From a checkpoint of a small sound classifier: 1400 steps, 2.3 epochs.
Rows from block 2 of a small sound classifier, named by matrix and row number. Each number is 128 + 32 x the weight over its row's rms, rounded and kept within 0 to 255. All counts start at 0. Numbers have three digits each.
After each channel's rows are labels from the 100 clips, of 14976, where the channel reaches its highest value: "top examples" is what is common among them; "peak on" is the class under the peak. Only what is clearly more common there than usual is listed. The data: synthesized solo parts of chorales (CocoChorales).
# conv: width-5 conv (model.blocks.2.conv.weight, 160x160x5, standardized in use, each kernel summed), inputs 0-79

conv.68:096109160146085064102152112134141097128093088067142127130114172111167122143152169104164137132154161168184138106076135115206100138107107160086117094113091143108139098076109131094138155164188152135134123188146100138125156070053093162083125104
top examples: cello; note A3; note C#4; note B3
peak on: silence

conv.122:072019107137147121120095081145161069140167136174107142092122094186129179150127124112148106126088142090063153105110071088137176143161153144119141174163169176121127119098149153127153081232146149095090098117173100124158192101119136126125090141
top examples: note B4; flute; saxophone; note C5
peak on: B4

conv.106:114117068150143146085036128124155098128163158113139106211136120083182174135119210133129121075165116146173163075109212131111175159173194164127112140093143120112146136153091164061098118104151128125100106121123137124127135125150084117143205127
top examples: horn; note A#4; note A4; note G#4
peak on: A#4

conv.142:146116136062088144194131113090129112119172172202216136120073124143110200140089080107138169106150083127076095132149126088182088159159126139152122190100149110136068084102104149125099130125176090186167183115064140093060126116122207125132113058
top examples: violin; note C5; note C#5
peak on: C5

conv.132:149171123168096108150127167104122103062106151152181149163107179126185082144189147111161104116166120157076124110148160150212099090129174146104090086125108159109071102117114113157188143171188141100163168209092161096146087109137166092068168119
top examples: bassoon; note E3; note A3
peak on: E3

conv.98:099111142091090103126131153102090135127163104091130152119119139100153153120106122128137111135113086162140147159179202125093140094123151083106190099145203117164104106165197099066109163152099086173129125123075166136114117131148062187110143113
top examples: cello; note C4; note D4; viola
peak on: C4

conv.8:149094105170109163110136151103115074150123128206124129158132171111154136166078133163098119121097091109139136100107146134082136120144097123144133117162095087120118120218170203081111098071140105135174142130099132118146160159058088167114137062
top examples: trombone; note D4; note E4; note C#4
peak on: E4; F#4

conv.2:139111106165102168133129126146098153088121177218086108088103123101125169142129170158154207138158167107118194151140084141182184098119091132138129138115105113155113109197112108116212135157071136100099092137162117119122145115089065146153129145
top examples: trumpet; note G5; note G#5
peak on: G5

conv.64:169087177093133185109100079118177077161144154153182132114087148066197129124129108123154132028180146147143148172079113152133122144108163112181179112164068121115091127149129118159090119126191114131122123181117169140087117110143105104114091160
top examples: cello; note D4; note C#4; note C4
peak on: D4

conv.85:122132250140113114141104120130078149101135106110255140067138111136213127166119067085126154128195138086158122131098105121080096116119106146142129142144083108119120144161127155149116134098145107145124070120114112111097116149224164177113187109
top examples: cello; note B3; note C4; note D4
peak on: D4

conv.42:115223123161102152087112176233172084101119200098148133127152105116150169138195124127098130106142077173154224121115125123141118100067119101127131132144139126093126146190158169143176111107135137148115099128148099129096116113091092156141170133
top examples: trombone; note D4; note C#4; note D#4
peak on: D4

conv.50:136154119123138134068124104079181137126110148122074112099104075133097079171145130110143123089133121145183120069103165111122153101118141134123096105120132137176146180102171103145139154122116108131159134130239152139111162172076117109105145093
top examples: oboe; note A#4; note C5; note B4
peak on: C5

conv.11:119183098126144129116157133108129116132124181104103169107145161095076118185130125144132115133060110125102074208191114111099143116146181160115178121096144107181126093152117107108155125112104104104145194124148159121209169138064088084125032183
top examples: oboe; note C5; note A#4; note B4
peak on: C5

conv.130:190095100176144150079131169089044144159109154106095098123166152083156115180086138116088171110087100066092169178093177149148101101129101110119129138094133102071102128087093119163121119103123172133168128189122101111163164115139123210091086143
top examples: trombone; note D4; note C#4; note D#4
peak on: D4

conv.145:163089118151137150115115107138130141129140152151128162122169141128177119148149138116104102152115127165093131122135082074090090106104098086109116119132147136141177184162118103089125149163110082170073146133121119114072117186126104127100116024
top examples: note D4; saxophone; clarinet; note C4
peak on: C4

conv.157:125110146116116127114094125079056179118098138103129101062149121080134112097093126147082119087134151158133058113134153158145150098112194096149135166124164054121126111163178196094084155171190108152170125168126160133131112138160107119142146083
top examples: cello; note E4; note B3; note C#4
peak on: E4

conv.32:110099065187140090162178137091139156132105111073105135142144093101065096088136098098099089065121107105133131166165123117113103111107109191123114147150095121111090183183106112085146141129113202105119071178131167145144147112125104145120101072
top examples: double bass; note A#3; note A3
peak on: A#3; A3

conv.124:149099148140141131134100110119112113101174214125047107116117083181134158119102193106189098113096112167115205121128091136144115175118171119152153161074153204138088195115098147122101098136147133115109117164158139184158185139111180100150102036
top examples: flute; violin; note G5; note F5
peak on: G5

conv.79:109124126115150093072154161108118121067139091099087101098189179089125118137181128113120141104123135196101154109173133115114099187128160165126142141131091128069091107098123162156110097101106137112200110081052145145198133129139126162155174055
top examples: trombone; note D4; note C#4
peak on: D4

conv.7:071114230142143108139095154099105161150142138161119128120099104057142156125131129145116145142179169117109095114121140108116111081074095148145111120141146109113084090077124174183140127147214154144115173160103108151117106132129201073147142093
top examples: violin; note D#5; note F5; note C#5
peak on: C#5

conv.89:122119194134092093111164131150117147122122157117133098081101143140117144104151152118161133093172149125134153092128104139098095120108134144179183149087158112128163107115160126151135120064160152161117182127136162121053116089181194053097140092
top examples: violin; note A#4; note G#4; note F#4
peak on: G#4; B4

conv.147:145109187138141111134108112109120125106114147101113124123158175124255150131120159076120132100129125114147135135164103162099112113128161111165102143057085141184165123132200079135106165080142134168138095081167151090143145162114095090104148167
top examples: clarinet; note A4; note G4
peak on: A4

conv.125:115109185155091143124131110101156157091140111172167139068076154136153130168113110113115151146171144060141146134097133148086091194167085124146141149106105101101104113103170150127122100143179149129188131158118099091181120112098137147156109101
top examples: cello; note C#4; note B3
peak on: D4

conv.107:101120107083229094157147108106175080145115107122147160127077088083129129176145129127134155116158129112123099166183130083125094112106147130098164149091172150153127094101136102179106101106180124099106172125084122102210119121090168098148100091
top examples: violin; note B4; note A#4; note A4
peak on: B4

conv.36:141076130181138098134121113101109141141096157127159179131168085150204143109136125132143109114102159097161085111113119103111115116143141105206145134128085110181093107138102056128070143123122131154100144150113141091077144171171094148061147144
top examples: clarinet; note F4; note E4; note G4
peak on: F4

conv.63:075100139123137152109134127125118146087184127183080127143106132123059128140093141114154181153128120181179081151109171136138170060063164149146090150132198184131127083080165118161115114132199127114121108102143126122132114080117124086127126091
top examples: violin; note A#4; note C5; horn
peak on: C5

conv.37:149168063108205114124150105123183096097115132134140184159094115111099071096171159133142146089178114103122172161120120145138116132123188159116130091141107119153098102051126146202119088082132145120160137143126134100125172120118095112105121142
top examples: oboe; note B4; note C5; note A#4
peak on: B4; C5

conv.21:150131135158163168144131126158180097086066148093090062127117071146089169141132100095152154117098128093093240101072101071126050119138147082125094121085107144173183097142123118108110091116113175136095110110175165177131147101129100132139128086
top examples: flute; note F#5; note G#5
peak on: G#5; G5

conv.39:080070126171066092101085127131104147141170170140187181196148130127082149127118125137109120108120158147144126125117151156184087127123096210159137123125095132120154161147095169104125140145130101165145124149129161131164096097090123092126049154
top examples: horn; note F#4
peak on: F#4

conv.116:138104229127057135112096135128088136141159141124176169077148154133195137200124137111128125118118103084105096117080100151126068122074101162126118177132137112078057117059170149092116073106122126145150121162117128109137112100111123089071240093
top examples: cello; note B3; note D4; note C4
peak on: D4

conv.51:103107127113143153091154149125117157123135120158166126159180085189118123176108078115133121109107114196113173121086139158160151143143174107132116071081093140173132075103143190170133101162131116090172137106134117185090184119172067186123139055
top examples: trombone; note D#4; note F4
peak on: D#4

conv.33:048150086128093154106130100126082145048173092143150140118151131070072159158101117173129099107114126156089130135112182098173139126173095120123157112097108121143130146136122156161084111136124190091172233133117140119101172098138131128218095146
top examples: viola; note G4; note G#4; note F4
peak on: F4

conv.144:088122184127151111089104134078208127195136146148139118129091091103119177056115200127141176112131092138104069096096133126086149100118106137129150139143103132139132099154097099132065133158190085228127109164124126102124137109132138120130110101
top examples: cello; note C#4; note B3; note C4
peak on: silence

conv.54:178114092100115065100085070157175127096123143153126143095130105157102126101135152116133091175165129092177126151137139140155125123076092077132191099110180163143146135228165119117173069181151117214113125149128172084127104089144161124114113126
top examples: violin; clarinet; note D#5
peak on: D#5

conv.120:135185090196100102141111149088134120136108126163152110122123142100079148135154111132126115101099129090109115144144129099111091114129115108076094133097103136140090049185148125116149172113100193107064106177184171136147086135182115137118079096
top examples: oboe; note C5; note D5; note C#5
peak on: C5

conv.104:177151136141182153183118134134128106138095087096134144084100167144115118138158172189159110098128127131127174119135105121118161106167146080114101138148076125139105090131059077176136155109152145133096074180165153131156187142105097086122095194
top examples: bassoon; note C4; note A#3
peak on: C4

conv.43:188166104144130146085115101136107096174141089038152108143119194093084127145070166167131092108112164111091129137142176134122136161201066136067117143176127141096142115181097092133125099097119124128131153092160163133110129152124142181109088200
top examples: viola; note D4; note F4; note G4
peak on: F4

conv.148:184124096137065132138109150152132109112125145119132149139208120087165094154169076097224143160086129167169170121107103138144203131184057147102124118118099129082075098141101153171165140105131132080161105198163138104080099103151109116092090095
top examples: bassoon; trombone; note D#4; note E3
peak on: E3

conv.72:176111090128117118171160167141116186151093131083147077100119139108135103098115088165094081093175104129112208145153117120124091164134145131183072146224074085134134132131102118101094087111081132105091173126139153130163136154108140165220074060
top examples: flute; note F#5; note G5; note G#5
peak on: G5

conv.136:154133143134134153070147141096156106112153095140082135133144147123049125099122127174121126149113148123076117140174137107099114124121190111133162082118107099190125122108109085187109144138152129073122156075156139074213139155141150152096128113
top examples: viola; note D#4; note G#4
peak on: D#4

conv.18:146135221130109166110155144155107095182114087140196153072139099114133149095043123136127120148087103229155093100087110155089113110108107121108151136100107139197122152093164118096103142118153130116144102111144133081125162175112099137037158082
top examples: cello; note B3; note A#3; note E3
peak on: E3

conv.52:105151100134201149087090155135129114065145092102205148145096169108087157101091118199132166094144140110106077084173147134093168107128083146097177162146132081128114191133124150106116129131167097117129126061125125126100139103115115157079127149
top examples: viola; note D4; note E4; note C#4
peak on: D4

conv.117:113110122111120235170105163150113148138140163119186102128181147170182128215128108130141126114073120147098145091095083083091139180135193161130127123122145159101149101132142102128079088117075095077077132150131180141156124127147188079145108150
top examples: flute; note F#5; note G#5; note G5
peak on: G#5; G5

conv.20:105158182085120121129147092126123099204070121075113133136097185104116078141123124148160098069143080095098109163122122172147161111099174140167101151136094111130134107156131059147109167142189178147156104106110085123138088026135171107099158112
top examples: cello; note A3; note G#3; note F4
peak on: silence

conv.46:132129140141171099100153122151129090088153183185110119218101118122117152125131217094165140104178162206182127108182151153132109126124118146152142185151098130144124090102180091161189114155162124113109146099108112133066081080107149086178125063
top examples: violin; note C5; note D5
peak on: D5

conv.65:123119091084153135165122122127167131201137101153186152140103106121193114144131109148116111064115127087068139167088114087093101186168113087161179098160141111092155154186104106120090106151098143163105118138161132129149110124139113139115112163
top examples: viola; note G#4; note F#4; note D#4
peak on: G#4; A4

conv.29:082129115126149092130125134154073108141131109098071147174152121108148090054078106138139123161141122138141128121108109128120086156157045152139129163171090116112181122088104110122158141085111098166161127078049126202126133178153196123138143180
top examples: tuba; note D4; note C4; note A3
peak on: silence

conv.111:156121138113064102135175115130122161171102082154152160172100128108082122173074144113189140122197138133076112092096080122157167101137107147153134174113110208125145122121118140166167135167136155125141147203112115148082047119099149085124158155
top examples: bassoon; note A3; note G#3; note B3
peak on: B3

conv.60:227130155101150134119166085153135175165135095083092143128110142140071138076172124116133168113174093120125149171113134203161205093097102120145103103130081156154136140135115121156184141129105123091118121199133123079140081125136111116072118137
top examples: bassoon; note A3; note E3
peak on: E3

conv.95:119168118125107140158107122157136105072175157091141158110092102109173100111151108142108121146100130112144070109181092141098162087128117100103131110120158102161126131107162096128157103114161073100135163086097120156119110131133198090172124084
top examples: violin; note C5; note A5
peak on: A5

conv.48:113169144114130138160142112149119090131122098250118122111142122165105127142171131130194130113150141202164132120100194135154094125140143142122100144141101114151146130086100109113071212196187092098155164093131101129097141129104162105132184070
top examples: violin; note A#4; note G#4; saxophone
peak on: A#4

conv.128:107116182137116145121094171098156102130089212127163196111178052143172146127160085138174078151162100099137143152151150151108167130143126187105112140133137122090116148143040204138089112097122151114134130118142082123118197099081078121113172102
top examples: cello; note A#3; note B3; note A3
peak on: G3

conv.53:096142090171130143151125098196128101070098108118180150159133135139103091176150143120144109156162160131193107148161142114141148125083101145108139157146132102090090114158079148067134103090192124120177149119053133116167074089168203088125139095
top examples: tuba; note D4; note D#4; horn
peak on: silence

conv.83:119098135080127083181102073120094158151135122181116127091096098150145151161115097115192091133151147096175134109096147142160098140135136106179147148114156127140140080131154083092111091083197137099115142147101130140095166113138172092153164137
top examples: violin; note A#4; note C#5; note C5
peak on: C#5