config.toml
model = "sound classifier"
dataset = "synthesized solo parts of chorales (CocoChorales)"
train_examples = 39062
time_shift_ms = 50
hop_length = 160
hidden_act = "gelu"
depths = [1, 2, 1]
widths = [128, 160, 192]
bidirectional = true
rnn_layers = 6
optimizer = "normuon"
learning_rate = 0.01
nesterov = true
adamw_lr_other_params = 0.0015
lr_schedule = "cosine"
Rows from block 5, named by matrix and row number. Each number is 128 + 32 x the weight over the matrix's rms, rounded and kept within 0 to 255. All counts start at 0. Numbers have three digits each.
# weight_hh_l0_reverse: LSTM recurrent weights, backward direction (gates i, f, g, o stacked) (model.rnn.1.rnn.weight_hh_l0_reverse, 512x128), inputs 0-63
weight_hh_l0_reverse.145:154133204130133096109150103156181124139111169149129097169209106131138134111105095132167132108105102111119115083132089092186165118143127043101082127103131123100113118177123071187148108121097094
weight_hh_l0_reverse.146:085103138120143141121151145102078123074109111137150146129128120113116152089118147131110149143137160059150101082121147032170155112117103139162140106136143128082090199119107132126162140138107106
weight_hh_l0_reverse.147:108138110132139127138144101134137131098012115088163121100149151151113128113047132163129127116132111165078151099150127150096087127081123134122156056084126113157184130132143127173118072130130135
weight_hh_l0_reverse.148:106149142075139168169096141110173131102136105118159127113093133094102153140132112104080118102088081091184151104143154100168101123161124145082179115114139142087097132169123209089086145110132092
weight_hh_l0_reverse.149:070137200106128168140074126100087146079130148093088094132122196046174152134163131100153127168052173124144123098104164102044164155123140156147113104144100109101167104193138093164155147112074112
weight_hh_l0_reverse.150:106103154105183102128122152135166161158108126159110129121171214149167077142149130141194108131170092139136100180155132171100124175083133177082125067139115101171137076117145143145139114153077158
weight_hh_l0_reverse.151:145091167138109074142148106130150202172150144216154136124177127144177153138101140147163110130138124073142083104090172117152165174086123222091170163109138138061122152136129073140067078121133136
weight_hh_l0_reverse.152:062164164137116104106120089134126173091199107111211103118135124096089141166157133180079081139077104144126118141175136115158124163083135105115142128126120097126154133129105100115176063151080085
weight_hh_l0_reverse.153:084138147130131103134147141062150109098111096148151052115023125149149095140171133121065060081105080125153103164172180168122149100158136115145094148137113119108169175138183128128182129117172149
weight_hh_l0_reverse.154:118157168130112158129113119093147143095105077139146128123115141072122139125157163115135121169098132105166150152168163126070114143108123155083108083120095154076144175164131168035103144145081136
weight_hh_l0_reverse.155:064125141085132090152164147132094106111126199164095128132125134172190119130129164123115137115172113124129120108090143129124124139089105153135111157117129069097145171153115140149140128081098192
weight_hh_l0_reverse.156:138133152119095177200115155135162144095146097153149104103146086114067081188132136172109117115122072080111084109148135081079116142020144076137111155156097108143118163107106141122117135143119131
weight_hh_l0_reverse.157:099054113063088156086126174127156128112141099119182176135131098130121145115129165129117128154144083177131132139138104110107091104159136125135159181127182146100145153183172133124128123117182129
weight_hh_l0_reverse.158:171126082101114164070125153104162131071154188137133160147159099129081109180127159149153110123154056076201110088140135148113096155102159149132118136134136155127123122156054144190137109145119095
weight_hh_l0_reverse.159:079124147127106106087097099128144061127120141187190175175097150121115186066145178126137118059101101113117102113105089128129060088109132184103062095157181087080121116149111180110162088096095156
weight_hh_l0_reverse.160:143215200082164117097107146106178113099101093141146182131144121100128171139127136118132135118134143102026108083144131139124071101123089100037167145147127120107138142085095127129146089188140184
weight_hh_l0_reverse.161:088067133067121092116152182132130121112116160165104146146192095170082078202138128171121169108151079101054142082147154121143136122137108124105105145120124125175158113139117077149132115053059075
weight_hh_l0_reverse.162:157113185145107144068125105177131153126142086190107099104150103123148235130140106178137097127094106105100144115195184089068139121150135102149151109119115107157179143139095113111138106098105148
weight_hh_l0_reverse.163:177175193089121099115185167120111066099054179139136100138116165222091085163146140172121169061123101100151215095079154141131092126150076098110106125118106072163141093118140137118125132161107122
weight_hh_l0_reverse.164:150065149111084103072154088131111139092135133139139158137169150108118122130154137112133120170096097195133121187129073106134133119079173149144078104096130094160135037129150121117173145113139131
weight_hh_l0_reverse.165:165127107146101110143152107182107154128180130166126192156142107139139125117069120109093144154140060138144191115151130128064097094116152156112136122159118138123138144096139061113135161149150114
weight_hh_l0_reverse.166:122099146112055101148113133118111145142166103139115112059114103061122115118142155131125119149121110137112099099145130177094097128140164147138085130188126142080106175112103118148103136056161067
weight_hh_l0_reverse.167:104054154125148156135122198196164120157147177190144145149146129060115152125117171139123139145094118124101107171097106018065111119140115157159149055148129127097138123110089139128100123151144128
weight_hh_l0_reverse.168:158133122150181090172137142138127132131093146076108154139159096082057129101139041135160094134136131142070171080149149105088133128115140139066170168135154141147123147084164110147121135141101101
weight_hh_l0_reverse.169:099186118122163139088120143158121143080115163137157138144162104162128113101120161108116080091157153139164077176055113164125098179135131206119169097140115155145096115082139136086130146125135102
weight_hh_l0_reverse.170:111112093127219151149153098125153155107104125113073142139151090096102106093088137104108106159130116152176104064121147115093097120111180133150152151143185106185133118146149153141131132120139115
weight_hh_l0_reverse.171:055129090038203105091118086105171129129133111135133114171140137103124103086111156187108114125154114099108097120120061135190092183056116124081096126094145106131161113094145169143131111110113080
weight_hh_l0_reverse.172:160168110119144153125123140126153154151171099142134122126123133121153183192100166125157100155099057154106101079102113111112091127148072159120161080170115131107158174189088129102127132190100136
weight_hh_l0_reverse.173:137105138156177155122153141157153163177180122118113115128161132079131131115029146112092119192106139097116211131161073162154157136131150149083136099117119128116096143117114057112144099146119142
weight_hh_l0_reverse.174:113138121179148161137151121131110133181195099146171119098095040130203168154142102167076153112134149095106067114130111134106076152158201171176094128100122109087118135132188133166112188105122133
weight_hh_l0_reverse.175:071106162097131163137130102121133139160085137121129108162148096084122086153119157140135087140144098144102106128116167161107142145154142128153082106167113151122135175166134166110138204138141118
weight_hh_l0_reverse.176:157158145112147129163141215133135128108146129157122128157145119095103083132112155121160116136130130097096081115089123121135115098168112131123131084173140131091139139117128120122109112126101156
weight_hh_l0_reverse.177:141153146148068163141074115146142113117111165178080125087147128075212172166150178144141133143186153058122130056135155187122180106092124115184088134116096045113118101135096115121107164146117103
weight_hh_l0_reverse.178:097147122140110108144150106086136109127150116128099151121163076121121108133092149119138141153105130118121188125135150142151129098120104097127101068126110143120148139130024154121134113119120158
weight_hh_l0_reverse.179:158094151105139089150149103120133094088142151166093163109098096118109139191099108171217143138160138107139100169155112155137102124131189131130172097132162121131121068135111104100150105146201079
weight_hh_l0_reverse.180:146149113090112168088093114164118094119114161154108174140106117126177145085118147134111115041075106122099179149131152156125072099121116141110127155192127131113082163111097066145177090102113084
weight_hh_l0_reverse.181:053143165140126152087125104064097181159122142211121144142118146111093123151110226194178166116139104134141112139169109099119152134116064189140150120217142050131100103112080148136140111154102140
weight_hh_l0_reverse.182:108127150110082103098102154153099162088111121132105092086117121107133149093159196135092152078146110119086148111137201119104118114150133111135118109147183127143142085144148135112101101181138080
weight_hh_l0_reverse.183:094160171142144108130114136134117140127126155102146103141152068128053113067116138127125085135025138106079137113108099084129111163142104128141155149066087134093098085145173199132174099093111117
weight_hh_l0_reverse.184:083103104159130151196110148138120191113114112118204091100125083054132109124125091091177126072116103147135079144138150052124096139120151073137120109159121086096121143099139110141155126131151095
weight_hh_l0_reverse.185:129134193099159093107111123186121122141112133143152098110125135149114134141099108148115085107113149122077137133102122140123123117151133116117120167111129210119142170148140130095120151068146103
weight_hh_l0_reverse.186:097137056173122060086090111178160086104184127117132061096083157137141124110120180084098142140060104073112117159146111070097095093123123154146157165212106138122146136150103154061118154180172126
weight_hh_l0_reverse.187:097114078138111134097128142114169173126177114149138194101183167145142184101104118107146179108154150132091242141141173125154157143117132111074131222134134149133132147130111170100173123113123135
weight_hh_l0_reverse.188:189105185150148114097142156157157167153126128094110156134138110123138107093112124133126168099112123175106178147119087069173116115155094105176140124156147138106209106148153138116107130092088138
weight_hh_l0_reverse.189:071170125122112144137209144092169135115122144114090144160074152128146138110131132136192092128094153094097221111142123178146172101075140121110131097130133104108121107123088103114165105075157145
weight_hh_l0_reverse.190:123141105143149170125141098117135104103094101129151086142101117149163113173083142154125135124071089077136131107115153093122125038145109057129101079135128130161147153127137106081127112092120118
weight_hh_l0_reverse.191:045094188140142126055139100144159099115111122135110154081103061145136131123167209179126161100101122165133146112162123159141105110132112174122087103175114176132118184126057171165149109173150104
weight_hh_l0_reverse.192:154091125127118113078153180107133152119127145100076116095192092170106055153154166140127137091143158089112180135155131160147155128116169088119156114133171165128133156100155138179106119166132096
weight_hh_l0_reverse.193:101182120137153163188148085114100192180124148158075169151130140151142131132127035146154163146129138109107142097153078197157106139128108121112184124063144143188093115118121097092137110183122132
weight_hh_l0_reverse.194:105145124054119145132117114146099152138126098175128073128157164103180122166071148163106136103181110135116117072152130116127099140126153081146155113125166150098175091166103101072186179140126113
weight_hh_l0_reverse.195:071175117115140119142132115117147131094081089080133125162115162134101166121108135158157139174185134118132117158127136129160153156181172138165118120117158161078110142049110109168132127184117096
weight_hh_l0_reverse.196:150154110154069116132116101107140117122154119114179141180128125117080072121118192053118120118109118085122194092155052197086111113130170123140122118119133154130131104161129106096137058141106129
weight_hh_l0_reverse.197:119149129145086167155130132138176127132123096161136126130069127092094137189109161129143139091112145069099107148144095109085107103116083101165059112149113150123172183129208136129093144080132131
weight_hh_l0_reverse.198:144142133167146151121143075173154117114128150140127166148124145117127086146053122132157102123116089080122118138115145173138124159129119094133129146102120113103151137098116130120066097116172125
weight_hh_l0_reverse.199:120158110166132138152136121137098132191141138128113188119154164170160144129150102218153134159147141106134117172120095114120075147104119162097124170108102166089014144132078114195142121085099123
weight_hh_l0_reverse.200:142115148112075070130135177147143129117088147206164177146151120135152082118142120140152175105113119123086125099071129172133131150071135097159171129121145149134149092110147143159107128105094128
weight_hh_l0_reverse.201:080128148178169136152173087130077128108124136111116144127150184171154136120148136136151169125109138151142071157101179114150109173105123169133121150148132142162138116137122121060116122121223190
weight_hh_l0_reverse.202:138117125142142142115196070162142131138101146087159097121145187078153146153107176155096141128125171142140035155088099176096117137099115138142143139120131144085179189127146132136108149158192124
weight_hh_l0_reverse.203:152115156095128106141121089143141116124079092076118117161113171164101120163136131134120143073140149122144072158118129134110130196132120125146148127115164156093129136225109135101169092162146102
weight_hh_l0_reverse.204:148137089096067165227063110116119117074091158091096139094172127137077130134115203132110145117161150098098113110124072131115152136104155114125126155168119116099170140197142078112165103103115101
weight_hh_l0_reverse.205:076119109102141170110156111109098158108121174109104133142170137103127146131083196077160150172130085097148133143102171133099084149121199117146151152151108114098162114111163100130088108110192193
weight_hh_l0_reverse.206:092215126161123088180185105147126160122095097088148099121119151142157198120087172178113119144054111124144123126144132103095126136130128158117145115164106089100170124130123114169131093176122085
weight_hh_l0_reverse.207:131119130137139135163080157106144161150140145183141185145106064158091132090168131206175117096102133120122152092137072140140119119082127112092127134163160096128123094126166128140085139146153132
weight_hh_l0_reverse.208:184133093082110095148113103169083102093170154143098165134121138159133112169138166120140175110146098094097141113109161122131104078131152116134087125148114170158169121151143130104167082152121093
weight_hh_l0_reverse.209:179117169139173071119170139111120141129138133140121136107106164172159150112103106159162113151104214114128144099239159156095072125107166134126106125138135129063121126151160115076100096090142138
weight_hh_l0_reverse.210:117145248156136191138136153116159138101164120140141172106155130131196122157103086114127133103139136184096173103137134083139129122150191094130140142091142110169144124148122122140136147198146204
weight_hh_l0_reverse.211:134086118151130156154142115075129138170086164208098087151141124183034149125148125101126158083100137116122128063084075159145108094132110103088080127122094124127137133155148154141134115129128098
weight_hh_l0_reverse.212:127101113217094144100116111123127080139131123138151160114136138137093123102057103172105174142114127122156131161110157094171117137157123174078129148129136138149110115136115130158100089135103109
weight_hh_l0_reverse.213:032097139155117134118152104147108121162142127128141099159119167078111131142144143132123116101149097124154139134140117160117101162129185159142176130136140136118159142165178139061048092137103163
weight_hh_l0_reverse.214:121069135114145147159142119174152111020157171109150113144125108085118067087165139111142116126129099127082151078143133159140101128149166156107128135114109099173137138098178165098164124191134154
weight_hh_l0_reverse.215:139120127085084091167097139133116130148098112164073148073136148120124108122143207111198138103100159118132145119115165140119141142089113161208110112170091130149091183196133122165111092133127139
weight_hh_l0_reverse.216:120097128104189064108139128125146176124167112139151151169116153127087115131072084127079168104123131112114083112163121165152196151138082167135055146113130167154155107136145127163072085096150129
weight_hh_l0_reverse.217:141138143084121133164156191092156122150113132144161145133157127136161136118098109134109085159085131098132145171161154145114160109140148106154130119138125115185122084125129140101190118163067111
weight_hh_l0_reverse.218:166185133096138118178096152124159120087113067164154129142137162096122107104138141124088129151101112135127120112147113170144153127088079137083122120122131159136078109137132142067128172102085174
weight_hh_l0_reverse.219:165142145127114163102104118100077158143062093089066135069171136118082111127109133139108107121075060149075110154139148075116153148146180122175091093133113163121127130186118172085104133210138162
weight_hh_l0_reverse.220:109099088111144145119164141099140154177110126089134123151124125132212138154107159206070163111091111136137089097122115120071156118168119102127103148156089108160127124157100108098123133157146100
weight_hh_l0_reverse.221:120116093140126078130131197121139095182129095103182167118167121119133105189115072091089122122110123172161156122143114160146166100104172166144137121137102126180157156172117106129136088155067134
weight_hh_l0_reverse.222:134130115102048082127130167183114146142144138181142116124162136056100113161153118092146195174080105067110099082147092111139125093107143182173096096211127114117189069156093127109171095181072111
weight_hh_l0_reverse.223:121195071147168127109179108103140091169149090175169086129128116105172179083081174124096139197136137131072155159121152107077149164130129127113136087088169154122100134154150197140161070159108108
weight_hh_l0_reverse.224:118062106121118127098120092133195071101147151140103119154140197131157161122123192121135116142115123133119161115104161106063152153164129126115120099123142117146136071128106160108140062127104158
weight_hh_l0_reverse.225:141068107113130139134160105102116115181089140156124145126123114159093105146072114098143092089139134109120108132107131071148098144169100141120158086092151136156109132202159118134089103139121128
weight_hh_l0_reverse.226:106083196088128192098168142138185143108130133135091140167126161132156154129131140135127119118145150123118058116131145163127074158162101156119164152166128036160118081142127162119133123143100179
weight_hh_l0_reverse.227:158145117107134138124164154158115125221122097160121098079135132131137100088163108103049135143100118111099124117147128131149113122102125147108056063121119080137122164175118167131162077124133132
weight_hh_l0_reverse.228:149163135150120112161118162094158126149127117114123131110177129103101067102141100126093169162149122105097128156148164083069133193107127117152144124044147157081224131154113119156098055091099124
weight_hh_l0_reverse.229:128109161128107153097123102123128112136109129145124065169158105132138146151074156149115136162122130120096070188083162175165122111136093097123124070137126165123113164206112114134101111145142093
weight_hh_l0_reverse.230:046168107102186159125187135162158184071108096103101112143122124122105170142157129124085103125145169131092120086132116137111179113136129129148133182126126169165075148120118121109106114087155128
weight_hh_l0_reverse.231:178092178177104201097194132116146133124114170160135103139115163107178047130136136063114116122094144109163142115121128169153130088096066163183130158199112168097140120147143161062132182099100149
weight_hh_l0_reverse.232:131070085113141135137122128121187138156090137149123111136153119121138083129128134138149119123082119126125153112144122137107090098121090135115122136087140123135219163117144108171128172123160094
weight_hh_l0_reverse.233:105066079099091101129128162155182118152145129078148156155120188149197070141130174181094138127091098091117188121130137096139121114129113107117100129167145039146112126096141152179141129136087062
weight_hh_l0_reverse.234:176139119154147123181121170204065159080167127206101143107166046140080158088141124164169182126129147132116125144153176085111125125158115120125136123125134171080162146167117122133128173143139148
weight_hh_l0_reverse.235:104129113095105129172153113137089133142117105139085124144073132005097137126110136140087103174141144074109066086132096069088107160132102121151139142134124069150161080139190150125130173082176105
weight_hh_l0_reverse.236:116130164175126118128118122130090108158100145114047139096146150093115161147154175169150087139162098101130175129164090114122187156113101135084105138182175073172114123159089165112109125116142089